{
  "train_examples": 39062,
  "n_mels": 40,
  "arch": "tc_resnet",
  "norm": "batchnorm",
  "kernel_size": 5,
  "widths": [96, 144, 208],
  "beta2": 0.99,
  "beta1": 0.9,
  "shampoo_beta": 0.95,
  "eps": 1e-08,
  "adamw_lr_other_params": 0.0023,
  "grad_clip": 3.0,
  "epochs": 46.5,
  "lr_schedule": "cosine_restarts",
  "warmup_steps": 1420
}
Rows from block 6, named by matrix and row number. Rows with one number belong to one channel. Each number is 128 + 32 x the weight over its row's rms, rounded and kept within 0 to 255. All counts start at 0. After the name is the row's rms in percent of the matrix's.
# convs0: first width-5 conv (model.blocks.6.convs.0.weight, 144x144x5), inputs 72-89, a 5 kernel for each
# convs1: second width-5 conv (model.blocks.6.convs.1.weight, 144x144x5, transposed), outputs 72-89, a 5 kernel for each
convs0.72 108 [156 217 161 136 123 128 102 122 158 145 106 192 102 114  54 109  67  95 169 157  88  91 109 138 154 184 175 138  88  81 125 144 164 165 189 104  92 201 141 111 195  72 111  83 140 147 145 121 145 115 178 129 126 180 123 110 108 130 163 156 127  93 160  80 118  91 147 121  31  83 113 189 124 124 127  71  91 143  87 181 111  99  95 100 155  77 107 178 116 164]
convs0.73 090 [ 85 120 100  90 143 134 144 131 119  72 129  97  85 118 110  74 145 171  76  92 103 133 129 132 108 116 125 146 118 131 125  97 134 149 120 110 126  68 104 113 156 150 132 106  67 117 129 142 119 100 157 103 149 110  75 132 151 157 134 152 132 116 104 142 107 157 231 136 130 145 117 108 129 154 130  66 163 190 114 149  92  54 106 135 159 139 127  90 127 163]
convs0.74 100 [114 130  87  70 142  88 132 130 139 112 118  68 114 131 152 114  56 124 143 137 149 140  68 105 148 187 125 143 122 115 126 130 148 142 102 121  56 133  92 146  77 122  74  98  94 184 136 124 145  81 151 156 163 141 111 214 144  82 144  97 146 149 158 125 129 157  72 154 122  86 139 168 158 123 135 103 120 105 132  70  88 133  99 134  95 125 117 120 178 164]
convs0.75 106 [107 124 116 174 101 155  92 157 165  45 147  99 120 116 104  87 115 126 109  86 114 120 117 119  64 158 101 110 130 102 100 125 105 169  95 111 143 163 118 136  65 142 102  83  89 163 163 125  79  91 134 149 141 108 128 139 132 131 189  92 105 128 152 131 118 165 144 142 119 139 117 118 136 158 155 133 159 123 130 106 120  97  93 168 122 129 107 160 105  86]
convs0.76 096 [144 134 125  87 106 127 152 162 153  75 121 138 119 173  85 106 138 100 139  93 111 120 164 161  23 135  62 158 121 122 135 144 113  81 118  83 135  99 144 221 132 142 161  60  60  77 106 117  92 164 147 122 177 118  99 181 134 182 181 209 114 127  84 134 151 147 191 103 144 156  92 106 142 157 118 110 106 108 151  86 143 136 146 108  94 164 121 117 170 166]
convs0.77 099 [174 151 135 162 116 134 140 120 113 189 109  71  44 134 165 119 115 159 148  89  25 126 108 108 116 121 126 150 117 115 108  83 118 177 155 139 110 141 120 165 131 131 148 149  92 179 109 112  80 192 124 124 112 170 140 130 146 174 147 125  58 149 138  79 136 124  67 111  98 125  97 171 163  87 191 135 132 132 133 107 118 137 101 129 146 114 156  79 105 108]
convs0.78 095 [219 134 106  59 157 139 151 129  86 122  94 107  82 137 178 171 117 140 113 168 159 155  94 116 118 163 176 120 119 133 124 106 113 134 171  88  97 124 172 102 112 106 175 162 115 161 144  83 189 111 122 108 154  92  99 130 170 155 152  69 158  82 134 155 123 104 131 131 139 125 161 117 113  95 133 127  72  94 154 124 148 133 180 164 152 108 119 136 132 130]
convs0.79 101 [112 108 114 100 127 131 126 209 118 187  71 121  81 103  97 172 120 137 134 104 135 112 142 114 113 170 180 155 215 144 103  88 131 161 163 109 101 139 117 171 104  98  65  56 144 134 157 105 128  94 129 118 118 111 107 130 120 130 147 138 122 133 107 168 168 135 143 151 103 149 150 131 101 133 151 113 145  64  88  97 123 141 139 137  72 152 119 150 183  65]
convs0.80 089 [132 133 148 141 144 166  86 156 129 158  86 117 131 147  51 123 105 153 155 175  92 143 103 154 100 141 143 140 130  48  88 168 116 130 114 100 130 182 131 118  86 100 114 146 125 129 162 174 154 134 131 124 103 151 133 111 142 138  87 110 123 166 111 132 135 164 104 140 138 181 172 165 147 152 107 132  91 132 179 156 129 182 137 190 228  91 164 126 111 158]
convs0.81 102 [150 113 137 150  66  99 147 207 120 140 125 140 122 117 169 167 144 150 154 120 103 102  92  85 159 128 113  78 144 112 145 106  93 114 140 143 104 132 168 169 159 157  85 103  66  95 135 153 135 208  90 136 129 198  67 164 145 167 119 113 112 100  98 147 114 189 118 143 107  92 118 109 110 130 220 131  96 128  86 102 141 111 139 173 121 123 140 128 105  98]
convs0.82 107 [178  77 143 121  94 142 110 148 121 123 100 162 124 139 146 123 116 143 146 136  65 111 169 146 106 181 129 177  75  48 148 104 145 154 138 122 121 151 145 131 132 131 111 137 122 104 151 169 125  84  89 190 159  68 166 119 178 172 125 111  90 100 145  92  85 120 127 105 136  90  86 170  58  41 180  43 146 154 172  67 185 151  74 126 125 133 133  99 107 174]
convs0.83 093 [176 134 129  85  79 102 162 157 151 119 165 177 145  96 109 172 184 100 136 126 147 126  61 179 116 101  77 100 193 161  72 142 115  64  95 135 155 136 205 144  93 184 148 131 165 100 137 121 118 116 121 113 193 130  82 133 119 148 119 133 109 104  63 109 123  85 156 178 144 145 155 106 104 205 168 122 138 126  98  86 127 168  95 190 166 141 101 110 109 112]
convs0.84 095 [156 133 115 187  93 172 104 144 106 148 136 109 164 130 161 135 154 112 140  74  98 123 109  90 184 198 152 139 100 135 106 161  80  48 122 102 137  93 125 121  86 139 129 145 120 112 105  83  68  97 133 204 154 130 113  75 111 146 112 122 125 140 154 143  98 111 132 155  96  76 167 108 178 174  67 124 163 113 109 124  56 106 162 166 181 132  87 163 118 141]
convs0.85 099 [ 82 187 230 103 126 155 213 110 111 135 174 127 141 139 119  83 121 111 114 125  94  95  85 128 167 105 104  84 139 172 118 128 116 160  67  88  93 138 118 124  95  92 122  82 176  89 130 136  99 153 129 130 119  96 120 111  83 153 150 121  75  76 157 100  92  55  38  45 161 150 153 124  96 182 105 115 110 132 100 122  73  92 128 111 119 103  98 135  95 117]
convs0.86 105 [ 87 142  83 103 135 156  70 123 129 117 141  73  90 127 107  82 162  98 113 148 176  89  85 169  77 120  74 101 159 175 213  65  91 177 105 168 133  86 131 136 167  77 124 123  92 139 157  97 120 122  70 194 125  98 164  69 102 140 144 136 137  66 123 209  90 151 112  99 164 106 120 134  95 118 197 152 141  91 144 156 100 162 126 120  90 169 145 152 166  88]
convs0.87 097 [ 72 113 177 141 132 151 115 146 137 194  87 113 157 147 167  58  85 152 136 157  99  94 160 116 137  41 155 172 173 198 169 125 137 104 115  93 153 115 106 134 185 147 142 164 151 108  89 123 167 147 147 192 101 103 123  50 114 173 166  94 106 143 165 143  93 104 138 117  32 130 134 151 162 119 163 160 117 112 127  99 130 123  78 141 128 108 185 199  81 145]
convs0.88 098 [171 137 120 139 137 180  70 149 185 146 105 142 116 112 144 131 155 122 114 118 202 167 162 148 127 120 140 119 137 126 114 105 122 113 126  70 105 144 152 171 140 122  98 139 110 155 109 148 116 105 168  92 128  82 146 116 122 100  60  73 145 107 106 110 149 100 111 124 129 100  50 104 101 107 199 165 144 184 123  83 143 166 146 151  69 117 172 117  95 136]
convs0.89 097 [ 90  89 109  90 163 162  79 128 128 118 163 118 155 137  85 129 119 158 162 130 127  75 102 130  72 106 167 108  98 121 128 162 189 160  96 179 159 177 145 173  79 196  96  79 103 113 103 124 118 167 109 125 117 147 154 141 178 170 158  99 203 138 134 147 181 149 101 124 158 123  67 113 149  94 127 219 180 131 131  16 193 123 133 157 111 157 167 125  82 110]
convs0.90 104 [121 110 127 155 104  86 117 151 143 140 114 136 147 121 177  98 123 114  75 132 129 152 155 190 178 104 122  89 110 108  93 130 116  98 121 115 118  98 182 144  95 122  85 120 108 113 112 144 122 127 112 141 142 155  86 119 157 131 164 139 135 126 113  63  95 144  80 148  73  86 203  86 116  97 154 105  93  77  79 181 148 168  56 111 142 145 136 131 143 143]
convs0.91 096 [139 110 165 129  66 121 128 138 146 136 168 127 123 129 118 106 130 137 132 140 140  88 107  95  94 152 139 151 198 127 109  90 125 117 218 167 193 165 100 147  89  51 113 173 108 125 126 194 128  71 109 139  90 172 121 133 129 108  21  87 115 151 173 183 178 164 174 157  99 114 113  88 141 128 116  93 130 118  84  79 103 131 122 106 189 146 135 150 117  93]
convs0.92 100 [136  79 109 168 165 136  84  90  93  90 154 178 114 113 134 116 160 144 160 172 117  87  83 130 150  75 163 113 131 124 138 154  94  86  77 119 155 120 127 129 193 158 152  93  82 126 112 134 118 149 157 133 167 198  78 149 127 107 145 147 113 182 119 126 141 168 124 141 157  77  70 165 155 104  99 158 112 126 103 104 154 101 185 122 137 108 115 154 147 147]
convs0.93 099 [169 105  99 113 119 159 162 100  61 103 162 174 129 147  93 130 109 150 130 111  94 140 159 161 122 160 147 152 148 135 229 121 165 102 119  89 166 110 137 139 138 125  53 144 176 165 162 110 105 184 168 129 114 132 116 167 134 117 136 152 137 113 132  73 183 145  79 106 142  84  82 172 134  99 153  64 118 110 114 177 132 101 158  80  76  99 153 163 132  98]
convs0.94 103 [111 121 117 124 137 127 127 137 163 153 190 104 125 139  98 156 132 125  76  91 199 125 143 146 145 117 155 167 128  82 170 138 162  62 129  96 103 129  93 137 180 115  75 111  53 135 135 115 179 169 150 139 108 106 144 167 197 131 118  91 119  94 111 115 105 189 126 112 115  74 124 117 121  82  94  62 111 165 177 129  70 127  98  76 116 106 116 142 146 160]
convs0.95 092 [ 89 195 118 142 148 151 147 127  34 109 101 110  98 151 116  98 109 106 146 133 162 172  98  91  93 146 131 153 135 108 138 114 117  95  59 175 193 167 125 124  69 114 158  71 120  83 132 137 125  65 195 166 126 127 164  69 133 141 131 128 119  85  88 194 155 177  92  87 115 154 128 155 132 134 166 151 150 151 121 142 138 123  80 134 112 157 153 125 179 187]
convs0.96 095 [130 104  80 156 172 189 143 105 161 102 150 103 137 119 159 141 171 168  90  97 212 150  77  65 214 129 147  84 128  89 118 120 157 129 122  96 136 109 206 171 143 173 122 117  65 183 140 145  80 169 121 196  91 128 162 138 190 114 101 111 187 134 120 133  97 165  93 154 184 175 189 132 133 215 108  43  96 140  89 160 123 140 103  94 101 111 103 135 104 121]
convs0.97 102 [128  84 122 173 107 202 125  90 115 133  58 141 140  85 140 119 114 113  77 108 144 148 145 157 164 179 160 127 126 118 154  83 113  43 163 159  78  97 187  85 147 154 119 136 139 163 102 148 177 176 188 143 144 117 128 101 148 158 154  91 123 151 154  71 155 162 158 156 175 120 119 139 102  96 141 119 109 110  84 118 143 155 126  89 179 173 160 135 128 157]
convs0.98 090 [142 157  83 134  61 142  99 148 123 140 161  95 111 155 182 114 128 135  93 121 113 127 108 135 109  99 161 109 100 154 146  80 123  67 120 219 145 127 157 122 118 104 159 147 122 100 161 134 105  95 117 138  53 137 154  86 128 115 118 140  96 142 130 191 140 131 146 163 164 145 119 123 111  81 108 142 153 122 116  84 117 139 130 149 117 133 161 133  97 128]
convs0.99 118 [ 95 209 214 129  86 132 127  98  91 190 113 123 170 139  57 174 105  42 156 141 159 152 108 113 121 110 122 175 150  98 108 123 112 107 162 148 108  64 158 148  99 113 106 129 221 117 121 102 106  95  95 123 165  96 113 109  95 111 116 144 118 133 133 183 146 128 175  99 103 147 122  49 131 186 125 148 132 130 107 123 164 142 136 124  91 113  73 114 180 193]
convs0.100 090 [145 170 125 119 166 132 115 163 136 139 125 102 128 138 132 135 102  91 150 105 129 128 212 164 103  95 110 124  88  90 159 138 110 144 133 124 143 157 122 122 174 183 140 201  98 171 112 124 117  95 114 199 103 169  98 157 185 144  93 174  77 184 118 132 117 104  78 123 106  75 117 184 130 128 192 125 114 177 139 120 146  87 103 114  91 151  79 122 105 111]
convs0.101 110 [ 44 158 144  79 116 134 193  69 107 167 154 131 137 121  68 154 110 155 151  85 148 103  65 121 146  65 176 188 102  95  84 138 101  84 131 136 102  79 140 195 131 112 170 158  84 188 151 115 156 152 194 123 123 158 106 150 133 179  80 106 121 116 160 153 123 165 114 164 147  83 143 130 137 104 149 131 134  77 138 160 104 174  76  95 153 163 144 108 133 146]
convs0.102 107 [ 93 124 185 123 127 132 135 126  69 113 164 128 114  86 119 143  97 144 178 128  82 135  83 172 146 203  80  97 197  84 102 113 160 131 124 165 144  89 108 102 143 186  85 123  78 131 156 143 101 205  84 145 157 109 106 182 153 131 149 126 208 149 122 147  85 108 114 153  96 151  73 118 177 147 134 122 103  95 122 221  73 130 194 187  93 135  95 110 152 126]
convs0.103 102 [ 44 125 138  83 119 154 180 148 124 118  98 173 166 122  95 130 141 119 122 116 173  85  94  94 132 113 164  85  72 145 157 128 171 155 147 136 132 156 107 117 135 114  79 182 131 148 111 134 120  91 101 116 127  83 154 196  67 159 159  97 151 109 100  85 113 144 100  96 169 143 144 151 174 148 128 142 129  92  83  94 157 113 139 123 126  91 117 120 109 148]
convs0.104 104 [189 141 164 141 141 202 186 113 127  88 186  99 121 112 106 150 136 136 161 160  85 132 129 166 143 114 110  80 125 137  84 108 120  76 108 114 100 123 136  88  94  91  72  97 170 118  91 119 150 138 255 110 121 113  73 145 160 115 147 155 125 112 104 125 165 153  69  72 139 159 127 113 122 120 100 141 171 149 138 147 104  97 165 108 124 135 183 135 121 111]
convs0.105 098 [ 99  88 134  78  87 154 134 114 118  77 141 166 125 103 113 141 113 126 112 143 159  81 171 126  59 100 170  58 102 121 166 149 160 156 133  75 109 135  96 108 124 102 158 132 102 138  99 195  93  93  92 146 143 117  98 107 160 195 159 103 141 137 150 155 155 138  97 115 146 187  83 110  75  84 136 133 113 115  56  74  78  78 150 100 101 145 169 158 159 142]
convs0.106 095 [111 163  96 140 143 122 103 115 152 154 146  79  70 151 120 128 141 180 106  94 115 184 139 129 164  98 150  88 153  83 124 143 145  89 141  88 122 128 161  75  84 167 182 177 154 164 133 147 106  85  53  94 164 113 100 140 134 195 196 150 160 118 188 182 182  83 141 147 184 146 109 170  95  54  64 149  85 124  70 153 122 127 185 170 140 144  90 159 125 168]
convs0.107 105 [131  92 113 122 122 127 180 116 109  58 161 171  80  60 113 136 137 130  95  80 107 146  92 178 126 121 135 160 154 166 137 123 114 105  71 140 147 112 110 162 125 123 100 112 102 151 114 144 167 100 120 111 150  93 165 132 124 105 115 115 122  93 154 193 140 105  89 129 168 169  94 102 110 143 128  91  88 119 128 106 101 155 117 114 148 146 115 160 151 167]
convs0.108 110 [183 173 164 134  56 149 108 116 150 123  77 168 144 119 135  91 152 149 125 161  74 108  96 116 144 140 152 127 144 122 147 116 134 101 151 146  65  96 151 156 152 117 107  98 106 154 108  95 140 150 123 120 193 131 104 132 153  91 134 149 116 123  71 160 156 128 141  95  99 153 123 137 110 130 111 124 101  92  84 141 116 119 111 114 171 154 104  64 188  98]
convs0.109 101 [ 49 112 119 140 183  86 161 111 108 144 173 144 113  95 112 108 156 157 141  96  99 168 170 115 121 157 125 138 136  54 147 133 147 125 116 155 120 156 103 127 124 144 140 142 126 148 120 116 118 115 111 212  94 158  96 211 225 135 133 170 154 164  92 156 185 152  79 160  97 149 148 171 104 112 157 104 137 134 129 116  70  80 133 144  85 205  27 143 151  87]
convs1.72 109 [150 122 162 132 123 135 105  86  64  89 106 139 145 115 175 134 148 144 116 135  78  94 148 100 106 125 153 122 157 129 109 154 157 124 145 167  53 189  82 186 135  64 132 136 144 124 194 115 111 131 115 157 131 116 105  94 137 117 167 161 128 115 107 118  99  73 140 124 131 167 150 108 180  87 112 155 120 197 141 121 132 164 182 142 133 138 105 152 134 108]
convs1.73 094 [105 130 133  75 125 138 198 144 198  97 105 163 198 141 190 143 148 131 103 107 120 132 111 126 139 170 147 133 153 199 151 109 134 149 157  96 158 112 117 176 149 149  86  95 154 125 101 201 157 123 147  97 153 101 168  78 124 107 137  92 143 106  81 124 116 141 147 117 133 159  63 121 116 125 122  86 134 111 115 112 137 121 144  83  83 164 121 135 109 118]
convs1.74 102 [131 161 154 148 143  88 118  95 148 218 106 139 168 135 118 149 137 105 153 141 195 145 180 127 127 198 117 121 160  45 121 137  95 171 129 124 127 155 123 194 123 120  93 135  91 123 148 123 103 161 129 109 115 111 133  93 137 192 159 132 181 132 137 198 125 153 143 114 137 141  90 135 128 142 129  96 165 151 122  77 106 114 193 175 110  96 127  99 125 168]
convs1.75 103 [115 115 116  47 152  99 135 112 190 136 151 157 113 105  99 156 121 152  91 175 127 119 131 181 174 152 133 185 137 129 102 123 161 113  72 163 143 182  97  89 190 144 135 178 184 127 145  86 105 108 111 174 141  79  92 117  93 138 117 158 118 141 106 159  96 190 101 178  90 101 117 111 149 162 162 108 119 121 137 142 134 142 108 122 144 116 119 114 123  88]
convs1.76 100 [104 128 120 123 172 127  93 133 160 254 144 136 105 125 119 109 172 113  87 154 169 145 116 154 160  94 168 108 153 115 157 128 159 177 180 141 162 161 121  98  46 100 130 108 146 153  92  97 138  63 148 132 115 105 148 121 134 110 126 111 136 170 175 149 103 168  56 104 100 134 152  99  96 117 105 155 109  97 125 154 135 127 114 156 134  73 132 134 113  92]
convs1.77 098 [124 157 119 150  97 157 156 151 121  85 139  95 112 191 180 133 165 116 150 124  71  74 129 137 181  95 108 157 145 136 157 135 170 157 170 217 177  69 180 130 119 161 188 124 124 198 116 160 157 134 105 151 159 106 151 255 135 144  93 128 156 173 128 113 133  72 133  82 126 149 149 157 110  72 164 201 143 149 155  82 167 111 143 105 162  73 171 147  84  91]
convs1.78 096 [ 92 141 113 117  87 119  98 122  87 112  79 160 112 148 141 140  93 174  75 151 134 112  98  99 135  97 101 105 165 109 107 100 130 154 169 159 112 102 112 150 112 139 147  85  98 126  97 166 139  63 145  79 109 124 134  81 162 137 111 187 145 121 173 143 126  71 200 142 142 203 155 142 188 130 112 127 135 132 194  68 160 163 129 117 132 101 112 137  92 126]
convs1.79 105 [111 121 150  90  77 103 107  88  69 177 173 136 120  80 127 177  77  87 110 110 135 125 107 110 111 141 102 165 166 139 119 127  99 123  92 192 128 138 116  93  47  64 130 156 150  57 125 119 100 104 101 151  94 120 176 177 103 163 140  97 116 142  82  70 145 141 147 175 116 124  86 154 147 103  83 172  75 132 131 125 103  81 104 135 154  97 112 113 153 108]
convs1.80 093 [132  77  76 116 152 128  65 116 100  69 117 113 114 105  94  93  68 138 124 140 108 148 109 120 134 111 102 124 111  76  91 117 126 120 102  98 100 106  95 155 179 128 139  87 103  85 115 136 136 168 145 131 152 155 183 113 110  89  89 104  81  81 135 135 163  66 113  91 153 197 152 126 168 161 111 122 145 150 198 139  91 117 119  79  73 100 150 119 136 152]
convs1.81 100 [147 134 141 113  93 185 115 112 156 123  80 194 147  94 113 152 144  77 135  50 103 129 146 139 104 183 176 143  64 109 103 198 145 126 156  84 162  99 125 134 169  42  84  70 130  60 134 137  43 126 142 138 102 144 132 172 135 153 107 118 117 162  63  94 152 146 131 151 114 120 105 128 130 119 194 129 112 149  87  58 150 130 116 146 129 137 175 115  98 156]
convs1.82 101 [152 113 160 112 106 120 107 142 108 117 117 101 107 119 152 120 126 116 146 173 142  98 173  88 123  90 143 118 154 122  89 145  99 140  70 149 146 106  63 118 141  88 196 158  85 134 154  97 159 187 126 190 133  71 172 134  83 136 176 118 152 124 125 192  77  78 200 126 135 133 152 124 153 111 185 128 162 141 124 213  85 145  62 133 126  96 109 148 134 171]
convs1.83 100 [139 191 137 186 143 101  92  98 139  99 162 137 125  78 129 122 151 146 131 120 121  86  79 117 208 123  66 142 133 107  93 126 139 155 121 194 118  96 118  92 103 107 132 167 177 134 132 126  71 100 142 169 150 150 177 159 105 108  90 158 124 162 146 135 152 126 116  95 112  73 172 129 113 110  69 110 123 144 133 151  86 208 147 158  98 112 100 124 140 166]
convs1.84 098 [148 139 109 148  92  62 148  94 100 113  96 160 138 139 108 141 117  93 129  80 152  87 143  90 142 148 104 143 114 127 131 143 161 139 142 134 169 113 127 140 110 106 127 178 188  87 173 117 165  91 154 154 113 102 111 156 137  92 191 157 178 130 140 181 157 131 134  82 153 156 172  74 140 172 158 103 142  99 116 151 118 160 146 118 129 168  97 135 111  91]
convs1.85 093 [132  86 182 127  82  87 126 120  65 113 128 148  78 161  93 112 118 108 131 144  98 136 140 134 120 124 130 105  98 108  93  94 105 150 176 121  98 115  48 114  84 129 130 154 120 115  83 114  95 118 114 153 138  75 113 176 140 117 120  90 128  93  91  93  82  89 125  89 158 123 171 137 182 211 126 133 118 153 155 150 110  87 125  77 114 157  97 126 126 105]
convs1.86 107 [ 68  99 118 107 160 170 152 155 132 116 152 115 166 117 120  76 184 134 158 106 168 145 110 126 113 132  91 105 185  68 149  74 165 191  80 115 162 176 167 102 181 113 102 118 134 112 144 107 162 140  57  92 133  90 175  96 119 162  92 134 106 141 127 184 151 157 112 159 205 154 130  78 103 117 121 136 101 124 123 208 136 125 109 103 148 157  94 123 122 133]
convs1.87 102 [100 164 146 109 170 155 164 120  87 111 153  84 131 147 131  72 113 122 173 173 137 115 102 166  86  75  86 108 127 149 180 116  36 103 108 138 128  93 101  87 140 136  95  88 145 143  95 120 100 117 130 132 152 108 111  94 177 189 170 165 123 140 141 149 111 123  82 148 156 185 156 173 161  88 180 161 130 146 162  66 116 136 133 178 144 166 157 131 129 136]
convs1.88 099 [129 112 147  68 137 168  94 129 118 167 100 108 173 185 106 136 153 114  89 128 150 142  97 130 110  98 101 142 126 160 122 139 112 127 136 153 135 150 118 124 111 213 167 162 154 110 173 156 166 115 139 118 132 116 115  87  88 165 105 171 117 141 155 104 157 165 114 109 157 113 122 176 171  99 191  96 145 141 150 105 157 203 145  88 113 145 117  95 105 149]
convs1.89 094 [144 154 160  98 103 112 103 121 158  76  92 113 122  84 120 100 109 120 104  64 139 131  65 160 111 111 136 157 115 114 115 132 104 109 118 157 161 203 131  91  99 191  56 121  91 173 110 116 134 140 139  90 162 119 160 150 123 101 145 111 112  81 161 173 129 152 161  96 135  48  70 188 160 111 142 100 140 114 157  87 109  84 129 148 128 142 127 115  95  88]
convs1.90 096 [120 125 158  99 169 128  94 109 117  98  88 126 161 149  79 104  97 175  90 153 172 149 175 127 143  74 153 128 151 131 114 136 129  99 143 172  80 156  65 142  90  92  96 117  89 114 141  58 122 118  81 119  67 111 113  72 102 138 151 147 163 130 122  91 149 136 124 123 117 102 105  68 144 141 114 144 153 110 171 106 120  92 187 152 123 188 124 154 175 171]
convs1.91 093 [153 122 169 161  70 119 159 177 127 146 132 129 109 128 106 155 190 131 111 121 140 134 116 108 192 150  86 152 175 149 148 199 192 106 130  89 122 157 139  65 148 130 133 116 109 110 114 138 159 161 127  98 104 118  82 164 108  90  97 121 111  79  85 109 124 143 126 157 109 177 131 151 110 141 100 134 183 128 178 148 188 130 144 118 125 142 142  97 148 109]
convs1.92 100 [130 113 164 172  85 115  67 128 136 114 131 165 120  66  86 125 126  93  97  78  90 162 133 133 114 154 102  91  98 104 174  59 112 122  90 167 168 156  90 127 107 216 130 163 144 135 116 121 142 147 217  61 126 108  58 103 134 125 108 135 100 119 158  99  89 110 104 109 133 167 105  68 105  89 144 107  90 176 102  90 153 114 119 109 161 110 103 120 141 121]
convs1.93 100 [212 137 153 158 112 178 153 120 137 124 146 187 140  84 133 199 114 185 153 131 146 174 144 187 110 195 157 167 107 112 154  84 137 102 113 115 113  90 145 134 168 152 144 147 130 163 116 142 120 131 150 161 118 166 122 124 102 159 166 127  95 144  94 150 111 108 175 159 162 158 109 110 151 114 106  97 108 116 124 155 151 131 160 168 154 164 198 136 116 145]
convs1.94 099 [132 115 131 128 173  90 149 147 116 163 116 125 126 168 106  99 139 118 159  99 131  95 146 132 135 210 157 143 119 151 138 155 106 134 168 113 155 101  99  68 127 128 163 129 171 141 125 146 123  81 106 121 120 113 117  21 117 110 114 118 104 124 133 162  94 163  76 151 171 119 143 127 162 140 122 170 105  90 163  93 134 107 126 102 117 151 125 123  82 134]
convs1.95 097 [118  95 141 124  76 109 169 177  88 154 114 110  58 173  91 150 144 144 153 131 139 113 125 118 134 164 148 154 138 106 117 119 176 171 121 152 135 145 168 102 135  91  94 188 105 120 172 122  60 167 168 147  94 100 113 182 179 117  99  98 120 167 190 212 116  64 122 107 137 116  97 154 175 158 106  98 106  90  73 108 116 105 119  86 124  74 107 142 134 131]
convs1.96 094 [ 50 124 139 159  89  89  46 120 108 113 127 108 108 125 106 169 118 159  93 113 115  97  84 139 114 109 170  86 123  71 147 128 140  93 122 145 159 130  72 112  79 115  87  58 116  54  99  72 101 108 169 102 119 142  72  30  98 140 131 148 136 112  77  90  90  83 120 164 134  64 116 106 153 154 150  99 173  64 124 121  71 117 125 169 157  96  91 100  89  86]
convs1.97 099 [117 106 137 146  72 146 113 184  82 110 129 148  96  98 160  97 126  86  63 120 117 128 111 125 103 145 100 135 125 102 183  74 143  91 153 134 132 124 129 132 130 134 129 158 127 186  78 163 144 118 163 112 118 169 123 100  91 112  99 102  88 119 120  83  86  99 122 141 104  15 130 123  97 113  72 202 100 112 130 115 103  89  66  97 112  93  86 129 119 137]
convs1.98 100 [176 111 129  68  72 168 155 134 147 127 142 121 169 135 132 128 148  91 102 108 104 128 134 129 141  99 170  91 131 127 148 115  96 176 162 121  73 121 170 116 173 133 165 104 156 136 174 132 166 137 113 166 129 193 105  97  98 136 141 163 128  64 131 193 165 180 117 130  84  98 166 102 155 103 179 146  96  80 163 133 218 146 215 151 127 156 156 138 174 126]
convs1.99 119 [186 182 118 142 150 124 162 137  90  93 106 130 138 166 151  49  83 119 102 111 137 115 107 144  99 158  92  95 118 140 132  99 123 101  47 116 133 128 141 181  96 127 149 101 105 110  98 102 122 119 161 107 107 137 137 125 107 160 181 163 154 138  77 127 102 166  81 155 137  97 104 102  83 127 114 150  91 146 123 157 149 163 119 137 169 130 149  96 118  89]
convs1.100 096 [144 134 142  56 152 117 133 129 125 108 153 146 164 124 116 126  84 168 175 149  99 151 147 144 162 132 162 180 136 169 143 140 177 153  50 167  92 110  48  64 104 109 133 134  72 126 128  91 156 163  99 165 115 122 119 104  83 145 168 125 182 128  99 136 123 151 169 123  56  79 118 108 111  74 199 153  63  94  73 159 112 109 102 138 156 142 112 166 130 169]
convs1.101 102 [104 202 143  91 151 105 158 162  86 152  74 137 102 149 118 205 103 132 165  77 152 135 155  93 113 142 120 135 155  79  68 119 159 168 186 145 110 148 137 113 192 195 121 123 136 144 114 130 179  66 148  98 133 159  55 187 127 150 104 109 124 135 171 130  76 154 150 124 151 109 125 176 162  94 129 130 100 164 120 120 133 120 118 174 121 123 149 163 111 126]
convs1.102 099 [139 127 112 223  99 125 129 101  95 135 176 133 157 134 172 141 130 127 182  85  70 165 127 100 121 174 132 109 105 133  74  70 120 121 126 135 119 113 168 107 102 118 181 110  74 153 166  94 107 185 156  86  93 142 124 174 153 144  68  67 130 134 143  91 120 132 175 120 149 159 192 125  71 205  89  47 162 106 118 122 124 141  72 127 123 114 110 106 141  97]
convs1.103 095 [167 150 144 120 162 146 145 110 175 106 120 145 146 161 109 135 145 134 149  95 136 132 150 159 181 111 165  86 158  94 183 135 129 136 118  93  80 163 112 153  70 155 129 217 167 222 142  80  94 153 108 123 108 137 142 106  59 120 148 121 112  60 128 150 137 170 147 162 159 101 214 161 133 201  80 108 109 103 146  67  93 151 149 159 145  91 188 181 155 159]
convs1.104 104 [126 161 146  95 131  45 168 120 124 136 145  97 152 124 197 171 129 113 137 142  95 134 108 121 152  99 117  87  99 161 123 110 158 158 125 136 102  94 179  66 124 144 100 111 136 113 104 131 115 112 154  80 172  82 109 195 137  90  75 109 112 148 118 141 134 160 153 169 120 189 127 108 139 144  76 155 188 150 137  87 109 147 102 133 136  77 179 138 112 103]
convs1.105 101 [188 128 166 128 113 171 120 152 149 145 140 196 159 130 111 159 110 149 116  99 181 104 113 106 128  82 152 127  99 114 111 116 124  73 121 112 126 109 117 168 110 176 144  68 117 106 153 121  86 140 128 175 101 164 111  69 160  73  89 107 125 150 121 137 200 150 183 147 169 173 149 164 144  99 187 158 155  66 119  87 204 132 128 158 161 104 154 140 128 154]
convs1.106 097 [ 81 108 131 149  74 155 134  94 136  68 102 127 142 132 154 172 141 171 121 178 169  89 114  80 150 186 139 126 126  87 120 129  84 181 103 111  65 137  98  69  99 106 129 105 191 114 125 133 146 134 153 190 161 143 131 125 210 155 107 138 132 102 122 159 156 135 107 171  55  94 109  81  88 128 163 123  70  90  85 183 156 139 145 169 186 150 176 103 113 132]
convs1.107 102 [119 130 137  56 161  92 106 105 157 149 112 111 146 167 100 117  98 102  98 129 113 164 131  83 170 188 129 122 102 120 119 111 105 111 167  91 142 139 102 111 135  84  98 143 102 171  91 129 151 173 140  76 127 117 155 157  69 135 181 135 113 135 129  94 154 131 112 116 113  58 133 136 142 158 112 116 151 119 197 124 142 218 155 156 170 116  96 158 124 116]
convs1.108 101 [145 164  88 151  70 157  98 138 131 161 146 107 109 140 137 119 120  88 135 145 163 114 128 158 171 163 156 133 130  82 137 148 169  93 120 157  78 150 124  83 112 121 102 165 160 154 191 166 126 105 111 143 146 131 126 107 191 151 142 141 146 124 126  76 105  60 173 142  92 106 152 151 124 145 114 112 122  98 151  94 155 140  45  98 138 161 130 124 141  83]
convs1.109 099 [144 157 164 145 134 122 211 119 121 140 103 181 142 119 139 153 146 146  94  99  59 140 102  80 153 142  70  85 115  89 105  85 193 179 131 168  83 156 105  96 137 152 138 111 134 124 124 114 114 123  91 145 140 111 111  83 166  78 114 146 121 145 155 112 196 145  79 152 108 136  64 128 121 116 151 110 141  78 158  85 122 111  76 104 109 197 107 141 132  91]